{"z_dim": 64, "loss": "hinge", "discriminator_depths": [3, 3, 3, 3], "residual_init": "none", "optimizer": "soap", "beta1": 0.5, "shampoo_beta": 0.99, "grad_clip": 5.0, "adamw_weight_decay_other_params": 0}
Rows from block 8 of the discriminator, named by matrix and row number. Rows with one number belong to one channel. Each number is 128 + 24 x the weight over its row's rms, rounded and kept within 0 to 255. All counts start at 0. After the name is the row's rms in percent of the matrix's.
# convs0: first 3x3 conv (discriminator.blocks.8.convs.0.weight, 320x320x3x3, standardized in use), inputs 36-44, a 3x3 kernel for each
# convs1: second 3x3 conv (discriminator.blocks.8.convs.1.weight, 320x320x3x3, standardized in use, transposed), outputs 36-44, a 3x3 kernel for each
convs0.270 101 [123 110  94 142  97 160 121 118 127 121 147 127 122 136 127 121 143 120  90 143 106 170 114 152 105 126 110 153 129 162 112 128 111 139 111 165 137 149 126 129 126  90 157  78 157  75 172 142 114 140  84 169 118  91 133  96 108 159 129  96 117 139 173 157 115 144 141 169 120 136 176 143 131 125 110 181 156 100 169  98 145]
convs1.270 100 [112 102 168 142 111 167 143  75 138 119 153 125  88 121 167 142 106 156 141  81 106 143  93 167 106 143 193 165 136 106 155 127 116 102  97 122 153  74 138 178 140 124 121 127 158 196 111  56 122 126 119 136 107 106  90 156 132 149 109 136 184  79 156 128 148 120 128 130 138  97 115 102 139 138 115 174 123 149 116 162 124]
convs0.271 098 [116 119 144  91 110 149 128 121  97 144 117 124 152 158 126 106 114 163 124 133 111 139 138 110 151 100 115 128 153 173 124 135 124 137 174 138 113 130  77 127 137 107 138 130 129 148 144 100 155 117 151  87  82 167 125 154 129  96 170 121  97  88 146 101 147 111 117 143 124 139 147 114 146 174 148 117 154 132  91 167 131]
convs1.271 098 [119 138 132 137 142 131 162 115 106 128 142 129 169 125 184 139 127 135 128 133  87 132 163 136  73 134 123 113 150 172  90 120 132 118 170 121 207 142 102 131 150 110 143 150  99 101 148  93 123 124 129 108 117 130 139  89 177 141 168 162 145  98 121 154 113 116 139 120 145 123 145 129 160 142 128 118 157 111  99 153 106]
convs0.272 100 [132 131 146  98 178 150 153  93 126 106  99 126 130 106 146 100 119 152 155 150 141  80 161 184 146 179 180  80 105 143 110 102  80 123 140 133 123 117 156  87 127 172 139 146 116  97 117 121 128 135 123 104 120 100 146 147 128 164  98 116 123 157 115 133 163 104 143  81 151 146  96 133 127 109 178 116 165 157 116 130 150]
convs1.272 098 [118 143 143 104 135 162  91 113 111 171 207  74  93 145 133 109 142 117 156 149 151 115 155 159 161 165 171 115 119 137 115 162 118 122 111  91 162 147  99 115 119 162 171 127 113 124 122 141 115 142  94 138 148 138 169 120  98 165 116 142 112 159 163 110 155 124 133 121 121 151  97 109 147 111 156  78 136 178 107 159 154]
convs0.273 102 [133 132 151  94  99 114 153 149 104 124 163 139 118 126 151 169 102 106 121 152 129 105 143 127 145 125 131 117 121 135 137 111  98 171 111 144  64 149 164 101 118 116 114 152 135 134 128 105 121 161 136 103  80 148 136 138 132 137 106 156 140 108 149 112 114 137 151 173 122 138 107 105 133 104 122  94 153 132  86 120 136]
convs1.273 100 [ 99 124 126 150 121 109 131 168 162 126 148 118 136 178  97 118 129 166 146 169  82 121 132  94 127 144  70 138  94 129 148  89 159  69 158  99 149 168 104 118 138 145  93 148  99 113 115 131 198  95 139 157 172 136 147  93 147 155 127 119 137 112 111 148 155 150 144 139 183  91 154 115 149 113 115 145 110 130 122 137 151]
convs0.274 101 [120 129 134 123 136 139 148  82  91  96 138 135 139 102 128 136 135 114 135 120 112 130 116 121 131 151 166 119 108 168 170 141 152 112 144  88 190 137 149 158  85 142 167 124 133 153 146 135 114 115 120 114  86 127 116 131 120 101 145 131 148 190 124 142 148 151 168 117 109 138 155 136 104 136  75 160 139 103 127 153 127]
convs1.274 100 [ 51 107 132 109 166 119 181 128 140 157 136 153 159 100 165 107 148 114 131 154 114 125 122 152  99  99 152 144 137 137 178 117  85  92 121 130 134 118 137  98 132 127 120 135 139 121 170 131 152 137  83 126 134 152 135 108 116  92 113 118 170 161 150  90 108 130 163 147 146 132 130 105 126  98 118 128 128 110 160 121 137]
convs0.275 104 [185 100 124 135  98 133 128 165 135 169 141 148 128 130 129 117 141  90 147 115 146 123 100 152 160 166 130 153 130 144 130 132 162 107 159 132 125 115 115 142 136 109 115 171 107 161  96 113 182  96  85 130  78  96 110 122 148 136 123 157 147 139 119 102 149 116 141 193 135 161 128 125 137 146 133 122 128 112  93 103 168]
convs1.275 100 [106 117 149 147 128 136 140  97  85 150 108 128 109 105 126 105  96 131 148 149 119 115 132 154 134 103 167 108 154 126 142 152 144 148  86 165 101 109 153  66 135  53 147 119  74 143 151 108 176 145 109 105 100 135 125 114 132 128 142 109 109  99 129 120 126 141  92 134 112 115 114 172 155 117 119 114 139 119 160  94  89]
convs0.276 099 [126 120 170 159 134 129 124 126 127 127  92 115  81  56 143 129 186 143 128 153 153 145  96 149 137 127 109 101 137 117 139 113  86 119 125 105 103 114 149 111 126 114 157 145 132 107 138 124 113 122 139  96 142 113 125 112 102  84 159 148 152 166 154  74 116 104 151 113  98 116 118 129 133 144 125  96 145 167 127  90 171]
convs1.276 097 [127 140 107 145 134 187 137  89 133  81 138 160 136 103 136 178 134 158  81 141 116 135  94 104 113 140 121 142 104 125 122 144 113  87 129 127 123 133 129 137 105 127 146 156 111 132 122 122 124 108 139 118 112 166 152 179 132 112 105 125 130 142 124  89 110 165  98 118 137 116 132 104 167 148  75 137  85 121 124 166 113]
convs0.277 099 [127 113 144 125 131 142 102 124 178 132 117 110 179 127  90 127 158 125 113 115 149 126 132 104 105 138 183  72 116  91 172 156 149 178 112  79 148 134 156 130 145  90 162 130 125 134 149 125 154 157 135 139 146 136 121 117 129 137 119 174 103 166 111 109 165 143 113 152  94 104 129 140 120 147  85 130 136  99 169 141 128]
convs1.277 101 [114 120 118 141 124 115 161 151 125 103 180 105 138 123 106  86 140 116 113 103 146 137 110  88 110 112 141  82 112  89 163 103  95 137 134 126 156 135 126 110 156 169  91 147 139 137 179 116 148  60  87 124 138 128 102 137 120 112 113 111 105 157 141 117 176 118 113 138  76 102 140  90 147 137 106 129 134 158 143 150 127]
convs0.278 105 [132 131  66 157 107 112  95 159 154 139 152 102 138 127 170 152 136 149 113 139 102 114  89  90 122 140 121 133 134 148 137 111 147 117 119 112 125 121 162 151 138 138  91 129 150 140 108 147 167 141 109 120 112 149 119  83 160 147 128 144  87 131 183 109 135 122 157 144 107  96  92 132 192  85 129 143  89 136 146 103 147]
convs1.278 099 [121 128 136 106 130 148 103 164 103 140 120 181 136 123 141 100 100 139 150 138 103 160 128 116 126  73 128  71 121 149 166 129 112 146 142 109 147 131 136 125  95 112  98 164 152 132 148 149 126 124 129 120 129 119 108 177 141  83 185  80 144 135 140 117 138  97 132 128 152 138 118 140 115 135 153 143 117 142 148  93 114]
convs0.279 103 [118  98 169 138 138 137 119 126  87 147 141 134 106 127 170 123 147 152 128 135  99 118 134 133 129  91  86 149 114 117  92 137 124 133 112 161 166 104 115 139 138 131 117 161 133 160 136 134 143 123 147 143 147 140 124 130 108 107 126 141 135 117 124  86 134 112 148 108 140 116 133 136 116 114 149  88 101 170 177 143 102]
convs1.279 098 [100 137 164 158 108 109 150 131 123  91 116 178 183 132 107 152 150 150 112 138 154 113 162 101 126 140  85 149 124 125 159 151 131 110 120 134 130 109 138 114 135 130 202 135 131  77 130 168 111 121 142 152 138 112 160 124 141 129 190 106 114 108  99 129 125 131 136 137  95  79 105 143 129 138 133 119 109 129 140 168 131]
convs0.280 097 [125 116 138 126 101 125 138 110 117 117 114 113 159 101 114 137  92 148 112 112 125 107 132 108 156 128 142 119 106 124 152 125 133 133 152 140 156 148 130 182 107 102 143 171 141 132  80 136 126 142 157  73 133 113 109 132 115 134 108 145 165 134 154 144 137 134 151 150  84 145 109 117 116 109 108  80 128 127  89 148 152]
convs1.280 101 [147 142 127 140 123 136 155  64 106  96 163 135  72 174 130  92 132 146 120 127 144  97  88 116 122 148 125 153 135 128 101 130 162 114  71 143 179  89 101 102  99 124 166 127  81  95  99 131 149 141 127 138 118 101 120 117 162 110 117 117  88 121  97 115 122 143 118 156 112 132 111 131 138 121 127 135 154 112 149 121 117]
convs0.281 098 [ 75 126 109 124 123  88 119 133 108 144 129 146 165 177 116 127 112 105 114 120 113 139 104 125 143 166 160 163 123 137 151 157 137 110 119 162 133 120 112 123 154  96 141 134 168 136 116 136 136 125 146 106 117 151 121 169 161 139  91  63 123  81 125 163 103 104 110 177 100 113 105 138 106  88 112  74 160 111 164 147 161]
convs1.281 101 [ 93 144 132  78 101 133 112 123 112 134 128 154 108 103 144 115 140 140 142 162 144  87 112  96 121 145  94 148 124 116 111 122 109 119 135 148 131 151  98 158  79 152 119 118 151 123 137  90 101 112 163 129  96 105  92 181 120 152  98 177 150 158 128 130 129  97  93 150 160 183 143 102 170 113 105  97 123 126 148 136 115]
convs0.282 099 [108 118 130 129 149 147 181 121 151 135 127 143 127  81 135 165 111 135 107 116 156 144 119 138 153 148 129 121 137 137 101 123 112 104 157  82 153 157 107 122  84 125 126 101 150 186  85 121 120 121  95 161 142 124 114 167 150 106 148 165 108 109 165 149  88 116 142 140 101 149 134 129 115 153 103 148 122  89 137 143 157]
convs1.282 103 [137  93 205 111 164 136 136 123 144 156 140  91 137 206 145 115  75 113 103 121 119  98 136 109 117 142 172  92 137 125  86 146 114 111 133 148 117 147 100 150  94 130 102 125 119 128  95 111 187 120  93 149 133  98 132 147 133 129 116 140 122 113 144 170  95 103 119 114 122 162 132  91 151 123 113 131 153 144 111 103 115]
convs0.283 098 [149 113 132  94 127 117 117 153 110 154 124 149 138 131 104 122  86 109 141 106 153 132 114 125 173 161 123 126 104 141 140  96 100 134 134 187 155 131  88 100 115 100 115  96 143 109 163 144 118 115 153  98  90 105 138 134 154 150 128 185  87 109 121 112 111 124  95 131  82 119 144 148 142 113 119  93 134 159 119 150 135]
convs1.283 102 [147 168 147 124 144 135 141 130 144 141 185 119 106 154 129 151 120  93 128 170  94 109 141 113 187 184 150 123 157 133 142 168 138 118 123 170 153 136 116 120 109 127 124 138 108 129 101 161 143 154 136 133 144 105 130 149 151 122 154 134 150 147 125  98 130 128 167 137  84 128 151 120  84 128 189 117 118 139 161 122 111]
convs0.284 100 [128 156 126 146 132 123 150 128 142 126 148 130 158  72 137  87 142 115 113 163 112 161  84 127 146 154 105 130  89 105 103 142 125 158 161 132 115 176 133 110 182 162 140 145 140 125 153 107 145 129 110 162 150  99  96 127  97 120 112 135 119 151 128 146 123 171  87 117 117 132 159 147 143 146  99 171 130 166 101 146 115]
convs1.284 102 [124  93 142 146 128 139 130  96 101 164  95  52  91 144 150 136 135 162 126 126 129 143 136 125  96 120 129 151 135  82 160 165 127  95  97 165  82  98 112 142 146  95 133 132 155 136 143 144 106 134 173 140 109 133 138 151 136  70 159 123 157 166 137 170 133 126 150 126 130  67 124 111  97 112 124 164 113  83 157 117 149]
convs0.285 101 [ 90 137 145 118 147 118  83 101 144 134 135 120 114 121  83  72 136 133 112  86 113 120 166 136 150 124 104 166 107 156 120 116  93  87 105 122 147 158 159 130 123 113 138 138 161 161 118 128 140 162 121 131 147 133 133 100 163 128 130 151 161 160 133 123 135 138 149 122 128 158 116 119 133 108 108 134 120 125 117 134 118]
convs1.285 099 [131 129 124 124 143 139 127 176 117  92 139 138 136 156 164 114  89 152 105 141 124 161 159 143 153 135 116 125 141 130 143 168 153  73 125 142 153 100 116 146 123 186 142 119  84 157 169 172 164 103  92 123 146 126 124 105 125 150 126 126 115 126 158 167  92 138 161 119 120 115 106  69 161 157 153 102 127 115 104  96 152]
convs0.286 099 [132 129 155 128 124 163 134 147 152  95  99 151 117 113 136 126 168 133 132  98 135 131 143 114 147  99 175 103  93 126  99 116 105 130 168 135 103 181 120 112 146  82 121 142 147  93 125 103 128 153 120 137 151 185 155 158 132 157 108 101 168 125 144  97 113  80 125 177 142 119  75 104 132 116 124 111 113 122 117 150 136]
convs1.286 102 [ 96  95 138  96 123 140  80 115 166 131 118 109 122  96 119 109 104 158 178 155 109 124 116 134 104 111 174 102 113 100 134 105 143 122 149 149 143 168 185 143 113 149 131 152 112 132 127  76  84 131 126 142 116  97 166 132 102 105 147 110 111 148 143 122  74 118 112 155 120 155 133 114 107 120 139  96 119 127  97 128 153]
convs0.287 100 [112 179 139  96 146 119 146 149 129 164  85 129 154 131 103 143 112 152  92 144 156 124 174 100 123 137 129 110 126 118 107 124 116 120 179 122 146 131  93 163 123  78 111  91  78 128 102 129 115 112 134 127 113 116 103 154 106 138 119 159  92 131 150 121 143 113 135 148 110 152 128 157 153 109 120 151 156 156 127 138 110]
convs1.287 097 [115 120 137 137 126  97 174 115 128 135 151  66 124 115 106 110 173 130 148 122 138 121 142 124 138 164 149  97 117 129 141 132 125 155 111 139 195 139 118 141 115 123  88 102 102 130  92 130 131 119 126 167 114 156 124 160 141 141  94 115 143  81 121 165  99 136 121 136 113 131 135 138 125 171 139 183 151 152 108 131 149]
convs0.288 099 [129 133 142 125 108  96 163 153 132 100 126 100 127 103 147 131 135 103 132 111 111  97  96  91  97 138 129  78 108  85 118 121 152 121 134  97 139 126 131 172 114 109 125  73 125 138 152 108 126 146 146  91 130 173  96 141 118 121 127  89 117 154 150  76  65 143  96 142 159 124 132 134 115 136 130 156 104  86  95 119 156]
convs1.288 096 [158 119 134 119 137 140 116 156  98 154 123 101 122 110 121 117 144  81  90 128 171 149 139 103 111 169 121 147 132 112 111 130 118 184 102 107 129 133 125 114 117 154 135 126 159 144 145 139 126  88 131 128 129 148 124 115 124 124 116 114  79 121 170 119 110  85 148 152 115 147  88 118 123 109  90 146  82 120 109 129 144]
convs0.289 098 [139 107 156 123 139  98 120 137  85 159 115  71 125 147  92 105 147 184 113  76 139 131  83  74 124 122 170  89 139 127 140 120 121 110 116 104 122 143 133 185 121 141 143  79 123 143 140 120 117 198 133 118 106 143 147 121 153 121 132 139 152 123  94 158 157 159  95 158 136  85 132 124 140 137 148 130  74 171 100 146 127]
convs1.289 099 [131 152 125  77 126 142 104 127 127 116 142 128 148 110 140 141 120  97 113 157 130 118 139 139 168 125 160 162 133  83  74 149 145 131 183 128 144 124 110 115 156 109 153 120 119 151 151 124 109 152  99 164 175 143 116  74 182  96 136 160 149 159  93 138 113 104 114  97 112 120 128 132 124 156 155 164 114  91 132 159 125]
convs0.290 101 [178 106 135 135 149  91 141 142 134 129 125 121  91 128 135 135 106 123 172 104  89 117 147 161 113 140 155 107 138 163 155 154 151 169 148 106 158 145 122 122 109 131 138 150 155 128 105  63 150 119 115 146 152 128  81 157 155  86 136 155 108 162 147  85 129 143 115 105 147 137 103 147 126 137 136 117  72 109 112 130 119]
convs1.290 105 [109 118 119 149 115 138 104 134 124 111  81 132 164 129  85 116 133 112 108  90 103 155 141 141 100 153 114 155 112 142 119 144 146 139 129 114  89 110  83  84 135 114 134 106  98 151 100 154  76 185 123 122  94 168 126 146 133 125 102 132 132 118 134 108 123 131  78 160 129 110 150 146 130 161 109  73 106 138  90 161 139]
convs0.291 102 [129 168  66  86 121 148 113 121 165 177 147 117  95 120  99 146 110 125 106 109 131 144  85  94 116 143 128 103 143 105 113 139 151  99 137  97  54 126 115 155 153 159 144 136  95 114 122 118 159 123 141 143 137 118 124 123 128 115 140 152 161  96 104 110 123 143 167  78 127 119 104 129 140  93 120 100  42 113 164 119 105]
convs1.291 101 [162 101 130 165 130 155 124 142 149 148  98 110 162 122 110 138 125 148 144 127 134 129 171 154 159 136 126 134  96 146 136  87 114 102 147 169 109  79 126 137 112 147  97 106 174 139 154 142 122 110 135 145 152 154 121 129 124 114  84  85 136 111 147 139  84 157 101 120 136 191  93 141 165 150 107  88 136 124 114 110 159]
convs0.292 100 [115 109 116  99 100 125 128 113 122 143 163  74 142 129 153 111 122 100 140 112 146 102 131 125 105 108 127 134 122 132 174 104 134 164 100 118 102 119 135  99 128  97 126 115 119 131 137 151 137 120 132 177 143 118 115 124 145 114 148 105 126 148 132 115 112 121 103 126 186 135 118 130 159 121 182  84 108  98 118 153 140]
convs1.292 102 [101 117 144 146 160  97 142 123  95  90 176 131 129 139 132 113 120 115 143 120 129 152 152 122 147 130 133 112  99 142 138 107 105 134 145 139 115 106 133 179 119  94 107 110 118 141 122 154 122  64 111 127 100  87 137 105 177 138 160  96 144 137 109 131  96 116  88 160 149 127 129 139 144 155 137 169  76  84 135  90 106]
convs0.293 101 [102 106 143 113 132 202 127 114  96 127 120 176  62 113 139 143 148 148 147 122 112 153 113 108 123 178 106 121 139 160 101 124 108  82  91 158 112 156 110 116 157 107 166 126 119  90 130  99 135  62  84 123 128 124 124 134 103 111 147 112 110 120 120 100 122 115 143 108 125 159 135 144 122 124 155 134  76 102 123 176 136]
convs1.293 101 [132 114 113 107 124 103 118 120 156 112 102 126 122 126 130  82 120 111  80 133 150 122 125  81 112 153 110 155  75 103 135 141 111 121 141 139  79  74 119 126 160  96 121 117 135 120 164 147 141 100 144 114 152 137 147 141 114  91 103 131 159 154 176 121 124 120 118 138 130 125 114 156 138 145 147 144 114 115 137 155 141]
convs0.294 100 [136 137 100 143 139 108 111 124 120 160 131 150 114 121 166 128 120 132 168 145 150 128 125 129  72 125 139 136 132 106  50 139 169  79 122 147 113 213 119 118 130 167 172 171 157 103 105 161 112 159 153 105 112 141 122 153 108 114  88 142 148 110 173 106 155 103  86 125 116  69 116 147 142 174 117 130 112  93 131 129 105]
convs1.294 098 [152 112 129 136 136 131 125 117  91 125 112 120 118 150 137 178 108 134 127  96  92 150 144  95 128 164 136 129 132 144 140 111 107 128 135  98  96 110 121  98 165 125  82 141 114 159 123 152  97 114 123 148 126  87  81 167 123  77 120 130 106  93 109 139 142  97 126  97 156 102 146 139  98 161 113 104 168 105 115 134 127]
convs0.295 101 [148 185 130 127 158 132 110  97 128  90 127 156  96 155 108 158  89 121 143 103 122 127 120 137 146 162 150 119  88 106 139 139 130 139 133 147 129 111  87 126 133 122 177 123 167 136 165 137 149 103 143 128 105  98 189 118 123 162 127 156 142 103 157 129  88 166 142 134 155 129  99  96 143 156 116 144 129 144 127 127  76]
convs1.295 100 [123 147 139 141 132 155 116 135 124 124  58 150 142 145 146 130 147 151 169 121 122 153 126 164 197 107 151  64 127 108 106 143 110 143 131 146 117 154 143 182 146 131 139 143 113 170 135 131 128 109  95 129 142 168 107 164 151 151 152 202 123 161  99 125 111 136 177 156 128 118 117 123 150 124 116 169 126 118 132 143 128]
convs0.296 102 [128 125 107 124 136 146 114 147 110 145 134 130 174 138 151 114 112 127 122 119 117 111 159 106 144 109 128 132 158  79 135 140 159 162 131 131 116 128 104 117 127 116 151  87  89 111 116 191 124 138 138 104 117 140 132 133 106  88 142  74 124 109 162 169 110 129 120 141 137 129 118 129 152 139 112 122 106 162 119 149 122]
convs1.296 100 [127 112 123 175 113  96 131 169  86 144 160 118 147 100  97 152 141 142 159 139 134 118 150  93 162 124 132 130 168 144 125 121 135 116 125 128 131 122 111 107 102 165 133  97 142 129 121  95 111 137 125 124 117 105 132 134  56 105 108 133 154 138 124 100 105 119  97 104 112 124 155 113 149 134 115 139 117 106 136 134 163]
convs0.297 101 [125 158 112 127 132 139 136 108 145 139 132 163 126 161 114 110  96 120 123 105 129 137  82  86 158 161 120 108 130 127  51 133 154 168 100 120 141 139  98 123 137  90 143  91 130  86 110 127 125 168 125 153 139 127 135 103 108 123 165 142 112 112 119 134 158 111 126 123 161 160 158 184 125  93 140 124 102 107 142 131 154]
convs1.297 100 [140 144 132 104 158 117 108 135 137 122 132 132 160 150 120 150 123 152 127 165 161 156  97 124 137 126 125 123 153 116 137  98 110 142 119 156 112 127 163 143 113 135 132 143 144 125 164 110 153 115 106  88 138 155 135 119 166 134  51 128 133 131 180 103 123 170 106  78 138 148 135 121 143 126 137 154 126 125 112 105 137]
convs0.298 100 [ 90 106 128 120 111 117 144  91 155  97 162 127 140 119 106 110 102 126 128 119 115 123 116 192 150 123 138 106 142  94 148  93 188 154 168 133 109 119 129 152 111 125 119 129  93 144 153 123 106 170 110  78 130 129 115  83 119 104 131 121  87 117 151  76 196 101 134 114 135 154 100 122 123 106 118 116 137 168 102 127 170]
convs1.298 105 [145 131 124 124  71 100  85  83 110 132 103 126 145 156  88 129 128 139 159 164 143 120 124 130 121 177 125 146  98 151 121 126 131 124 153 125 119  82 109 114 142 106 138 157 133 135  99 116 141 151  92  99 167 112 139 119 112 139 131 157 148 126 128 153 140 108 125  89 145 122 116  91 154 145 122 127 142 141 153 128 103]
convs0.299 101 [140 106 108 161  84 134 122 159 149 114 119 135 130 148  91  96 126 131 121  87 130  90 113 113 118 107 162 132 140 137 134 149 144 106 154 130 116 134 145 124 137  82 151 178 153  67 114 150 143 127  89 132  98  78 123 133 124  96 154 174 146 135 143 118 147 126 118 165 112 126 100 122 102 113 101  86 157 129 131 132 119]
convs1.299 102 [118 121 129 117 127 100 145  95 104  89 132 112 137 159 116 109 115 165 124 154 130 144 167 138 146 125 138 128 131 131 159  70 115 123 182  91 128 161 121 136 150 109 158 157 120 148 147 110 139 156 153 137 167 111 113 155 120 124 128 171 147 165  95 145 138 126  91 105 104 158  89 137 150 153 117  95  82 107 143 100 126]
convs0.300 100 [139 121 136 146 107 110 150 114 130 131 144 137 130  83 138 172 135 110 119 142 135 125 138 138  95 103 111 105 133 125 128 112 174 105 124 154 136 124 148 129 124 132 168 150 123 139 123 135  94 125  88 126 166 101 178 120 115 123 158 163 109 150 106 105 101 111 118 144  91 146 105 158 149 146  79 117  98 115 111 114 153]
convs1.300 099 [103  92 121 147 116 176 148 157 160  72 169 141 122 103 126 125 120 115 158 146 108  92 101 130 156 120 136 124 100 184 122 133 144 120 153 158 120 167  94 105 141 121 118 105  89 102 133  72 141 119 129 117  93 145  95  70 111 141  91 126 140 144  84 107 172 135 163 101 105 156  81 143 148 137 118 148 151 145  91 147 159]
convs0.301 101 [156 142 119 159 133 167 159  93 177 105 123 161 132 137 114 129 112 123 119 126 167  99 113 189 141 150 118 107 125 145 127 140 108 138 120 135 156 132 165 116 153 147 122 154 144 120 132 153  99 142 115 117 129 122 102 141 133 128 117  85  92 147  98  90 117 106 137 119 132  94 139 129 138 134 109  87 138 118 127 122 158]
convs1.301 102 [135 155  98 153 104 153 158 102 117 119 120 119 115 140 102 109 131 121 187 121 125 121 118 156 130 105 198 104 152 121  79 127 133 111 156 114 140 152 188 164  75 187 137 113 146 137 112 169 135 121 139 121 101 155 114 141 130 113 146 137 130 117 148 137 103 132 126 115 155 142 164 141 148 117 135 127 134 129 131  97 144]
convs0.302 099 [142 126 171 155 151 165 139 123 116 152 137 143  75 134 141 116 157 133 132 145 118  68 156 130 178  87 145 122 154 148 117 103 109 134 136  87 132 108 136  98  97 101 144 157 139 127  82 115 176 116 123 173 105  97 123 118 137 167 123 137 126 134 115 140 107 163 103 146  86 120 138 154 113 123 131 137 129 162 141 132 124]
convs1.302 101 [146 155 170 154 149 114 151 146 131 152 138 119 122 160 119 139 102 134 129 151  81 130 148 138 137 185 138 105  96 174 114 128  84 130 146  78  94 121 132 136 127  83 128 119 150 131  58 105  99 153 158 142 130 105 116 118 126 109 130 129 146 161 133 135 119 154  62 105 110  81 171 104 110 168 114 165 119 110 167 123 131]
convs0.303 098 [113  90 135 167 146 104 104 147  97 123 119 129 131 119 173  79 121 127 128  67 137 136 145 130 112 126 146  98 145 155 124 174  97  85 167  98  85 111 136 145 179  82 120 135 133 113  75 127 168 109 156 136 158 122 113 107  71 133 142 156 146 172  98 142 142 129 171 127 118 151 180 135 135 124 129 139 125 121 129 114  99]
convs1.303 101 [139 152 151 121 113 101  76 168 116 178 108  86 129 129  99 144 157 139  93 147 118 178 132 109 130 125 144 104 127 110 147  84 118 100 130 100 132 142 113  92 183 115 170 154 129  95 124 135 176  76 107 120 150 116 171 135 174 165 146 150 120 117 130 136 127 162 113 112 119 118 111 151 139 154 116 154 108 112 120 172 133]
convs0.304 101 [117 118 118 127 161 110  86 145 115 108 121  83 189 141 113 136 124 110 136 135 160 145 112 102 123 145 116 109 141 142 150 139  79 165 125 126 114 123 112 115 123 132 124 131 129 112 125 149 149 114 150 121 131 154 126 155 169 124 171 129 114 113 184 122 153 132 127 115 163 130 139  87 140 128 126 138 153 108 156 108 133]
convs1.304 097 [170 115 114 117 113 131 162 135 138 121  89  76 133  84 134 143 151 149 104 115 124 120  95 113 141 128  92 121 104 138 152 166 150 154 121 101 120 127 149 157 115  78 144 113 165 112 107 100 113 101 162 120 119 129  85  92 116 162  98 149 166 109 138 141 119 154 108 134 164 158 136 126 109 130 115  84 150 137 102 143 159]
convs0.305 103 [117 155 121  78 109 155 110  89  99  98 141 115 150 134 176 136  91 128 128 140 127 159 125 100 134 141 117 128 151 180 188 116 121  95 143 128 121  91 173 121 109 121 135 103 119 124 118 167 137 173 114 109 162 136  85 116 163 118 181 126 132 114 143 136 145  78 156 101 134 120 140 145 158 167 117  64 116  90  86 140 164]
convs1.305 100 [148 147 143 148 150 142 148 160  96 132 126 138 224 114 114  88 149 151  85 119 117 149 126 107 113 126 138 110 116 102 150 130 109 154 132 151 136 127  99  95 125 111 137 124 145 119 118 124 191 110 127 185 143 128 151 144 122 108 131 140 141 102 147 128 123 109 141 145 138 157 142 130 178 106 100 134 157 132 128  95 136]
convs0.306 099 [163 129 147 104 149  64 128 170 129 105 202 139 152  99 108 160  86 102 154 107 133 123 155 146 159 147 136 136 112 106 102 100 100 117 176 131 141 123 117 144 116 140 149 106 111 112  88 111 141 136 117 123 111 136 112 148 127 165 123 103 142 148 133 120 132  96 117 110 109  91 137 137 147 132 137 109 105 122  73 162 163]
convs1.306 101 [ 65 139 132 162  85 122 120 125  99 119 142 121 101  96 119 128 165  91 141 116 113 148  90 108 111 157 131 151 158 114 117 160 143 132 147 143 122 107  97  98 125 131 164 116 176  89 118 140 132  95 101 125 133 132 113 163 142 123 135 147 149 151 156 120 136 174 104 137 106 127  88 138 133 110 109  67 104 129 110 153 105]
convs0.307 102 [120 116 123 124 155 115  96 142 119 152 157  82 141 109 138  93 106 130 158 102 142 140 102 144 126 157 131 150 131 126 155 104 168  99 146  96  98 136 101 160 134 133 154 126 116 138 114 111 129 162  94 103 131 147  95 111 113 118  92 152 120 110 134 167  87 192 152 149 108 116 126 153 140 143 118 106 100 143 139  86 121]
convs1.307 101 [ 98 108  94  84 126 100 123  95 177 155 131  93 130 129 132  96 116 150 109 190  92  99 121 104 136 111 118 131 114 100 111 130 123 103 121  94 148 112 153 176 154  90 106 118 131 145 114 137 110 124 131 123 125 103 136 151 178 118 135 154 121 169  91 123 106 176 106 142 126  90 125 116 175 154 144 128 121 156 104 154 148]
convs0.308 098 [127 106 127 112 124 142 131 149 107 102 141 149 116 149 118 142 132 128 141 114 176 118 148 115 165 105 133  96 103 174 110 152 129 155 115 143 133 128 128  93 164 136 124 110  90  92 108 119 113 117 140 119 131 141 154  93 127 139 146 133  85 164  89 132 151 137 132 151 122 119 139 122 114 157 102 101 154 146 137 155 113]
convs1.308 097 [143 111  90  88 184 134 151 113 132 146 164 145 166 134 106 151 109 164 109 140 163 109 141  80 130 112 138 146 135 156 165 124 125 130 127 150 121 106 138  72  71 107 135 146 125 153 126 101  98 123 137 116 138 161 140 162 117  89 117 127  77  94 155 155 145 160 112 151 141 107 149  96 168 143 150 119 149 117 133 126  99]
convs0.309 102 [108 156 136 144 168 160 106 119 102 149 104 110 131 150 122 112 152 127 127  96  77 147 182 134 108 165 129 153  91 179 119 119  97 143 158  83 103 111 105 101 100 158 127 150 171 110  80  97 141 141 156 142 182 111 117 114 149 131  89 160 165 153 144  77 103 141 165 131 171 174 117  97 175 113 137 131 131  84 139 107  90]
convs1.309 102 [100 104 141 120 122 138 116 123 134 170 133 121 153 134 133 146 153 132 101 132 149 107 123 121 126  90 121 142 104 153  97 139 169 155 123 134 138 111 136 152 111 183  97 135 186 145 103 106 141 118  96 139 135 129 150  99 122 166 180 144  80 121 164 155 130 123 183  92  84 123 136 130 127 157 124 204 133 106 140 149 157]
convs0.310 101 [117 114  99 115 154  87  94 127 143 116 129 120  74 110 121 139 127 142 101 167 121 190 164 132 127 161 114  92 147 114 102  85 151 118 138 124 145  76 141 143  93 139 134  99 167 145 152 104  91 149 130  99 114 152 114 141 112 140 201 152 140 155 139 102  94  87 109 101 132  78 114 114 175 104 139 143 116  99 116 133 156]
convs1.310 102 [177 103 108  96 105 160 101 191 156 139 136 158 148 153 125 124 124 176 160 106 154 106 143 164 163 120 118 145 151 135 113 150 156 128 153 161 144 110 160 109 151 128 135 129 121  99 126  98 125 138 138 130 121 102 143 133 140  93 140 113 131 161 148 150 120 177 125 120 149 140 131 136 126 140 112 180  98 136 104 113  73]
convs0.311 103 [102 140 133 169 155  85 121 151 148 107 113  96 119 150 133 154 122 143 171  87 132 159 166 117 145 156 141  83 116  86 140 104 103 138 136 148 144 172 158  51  96  96 149 155 145 134 155 134 133 177 132 138 167 135 117  87 136 163 130 113 103 139 134 214  95 114 133 147  98 137 154 139 129 123 129 127 129 134 136 111 146]
convs1.311 097 [168 109 133 125 146 121 149 149  79 128 136 106 173 158 146 168 150 158  97 132 144 148 126 147  77 140 150 125 146 133 136 125  67 119 119 146 108 113 120 139 114 160 141 138 129 113 140 119 121 106 106 169 145  97  96 128 140 104 138 152  58 121 171  89 158 184 135  96 107  83  88 105 138 127 118 115 130 152 149 117 142]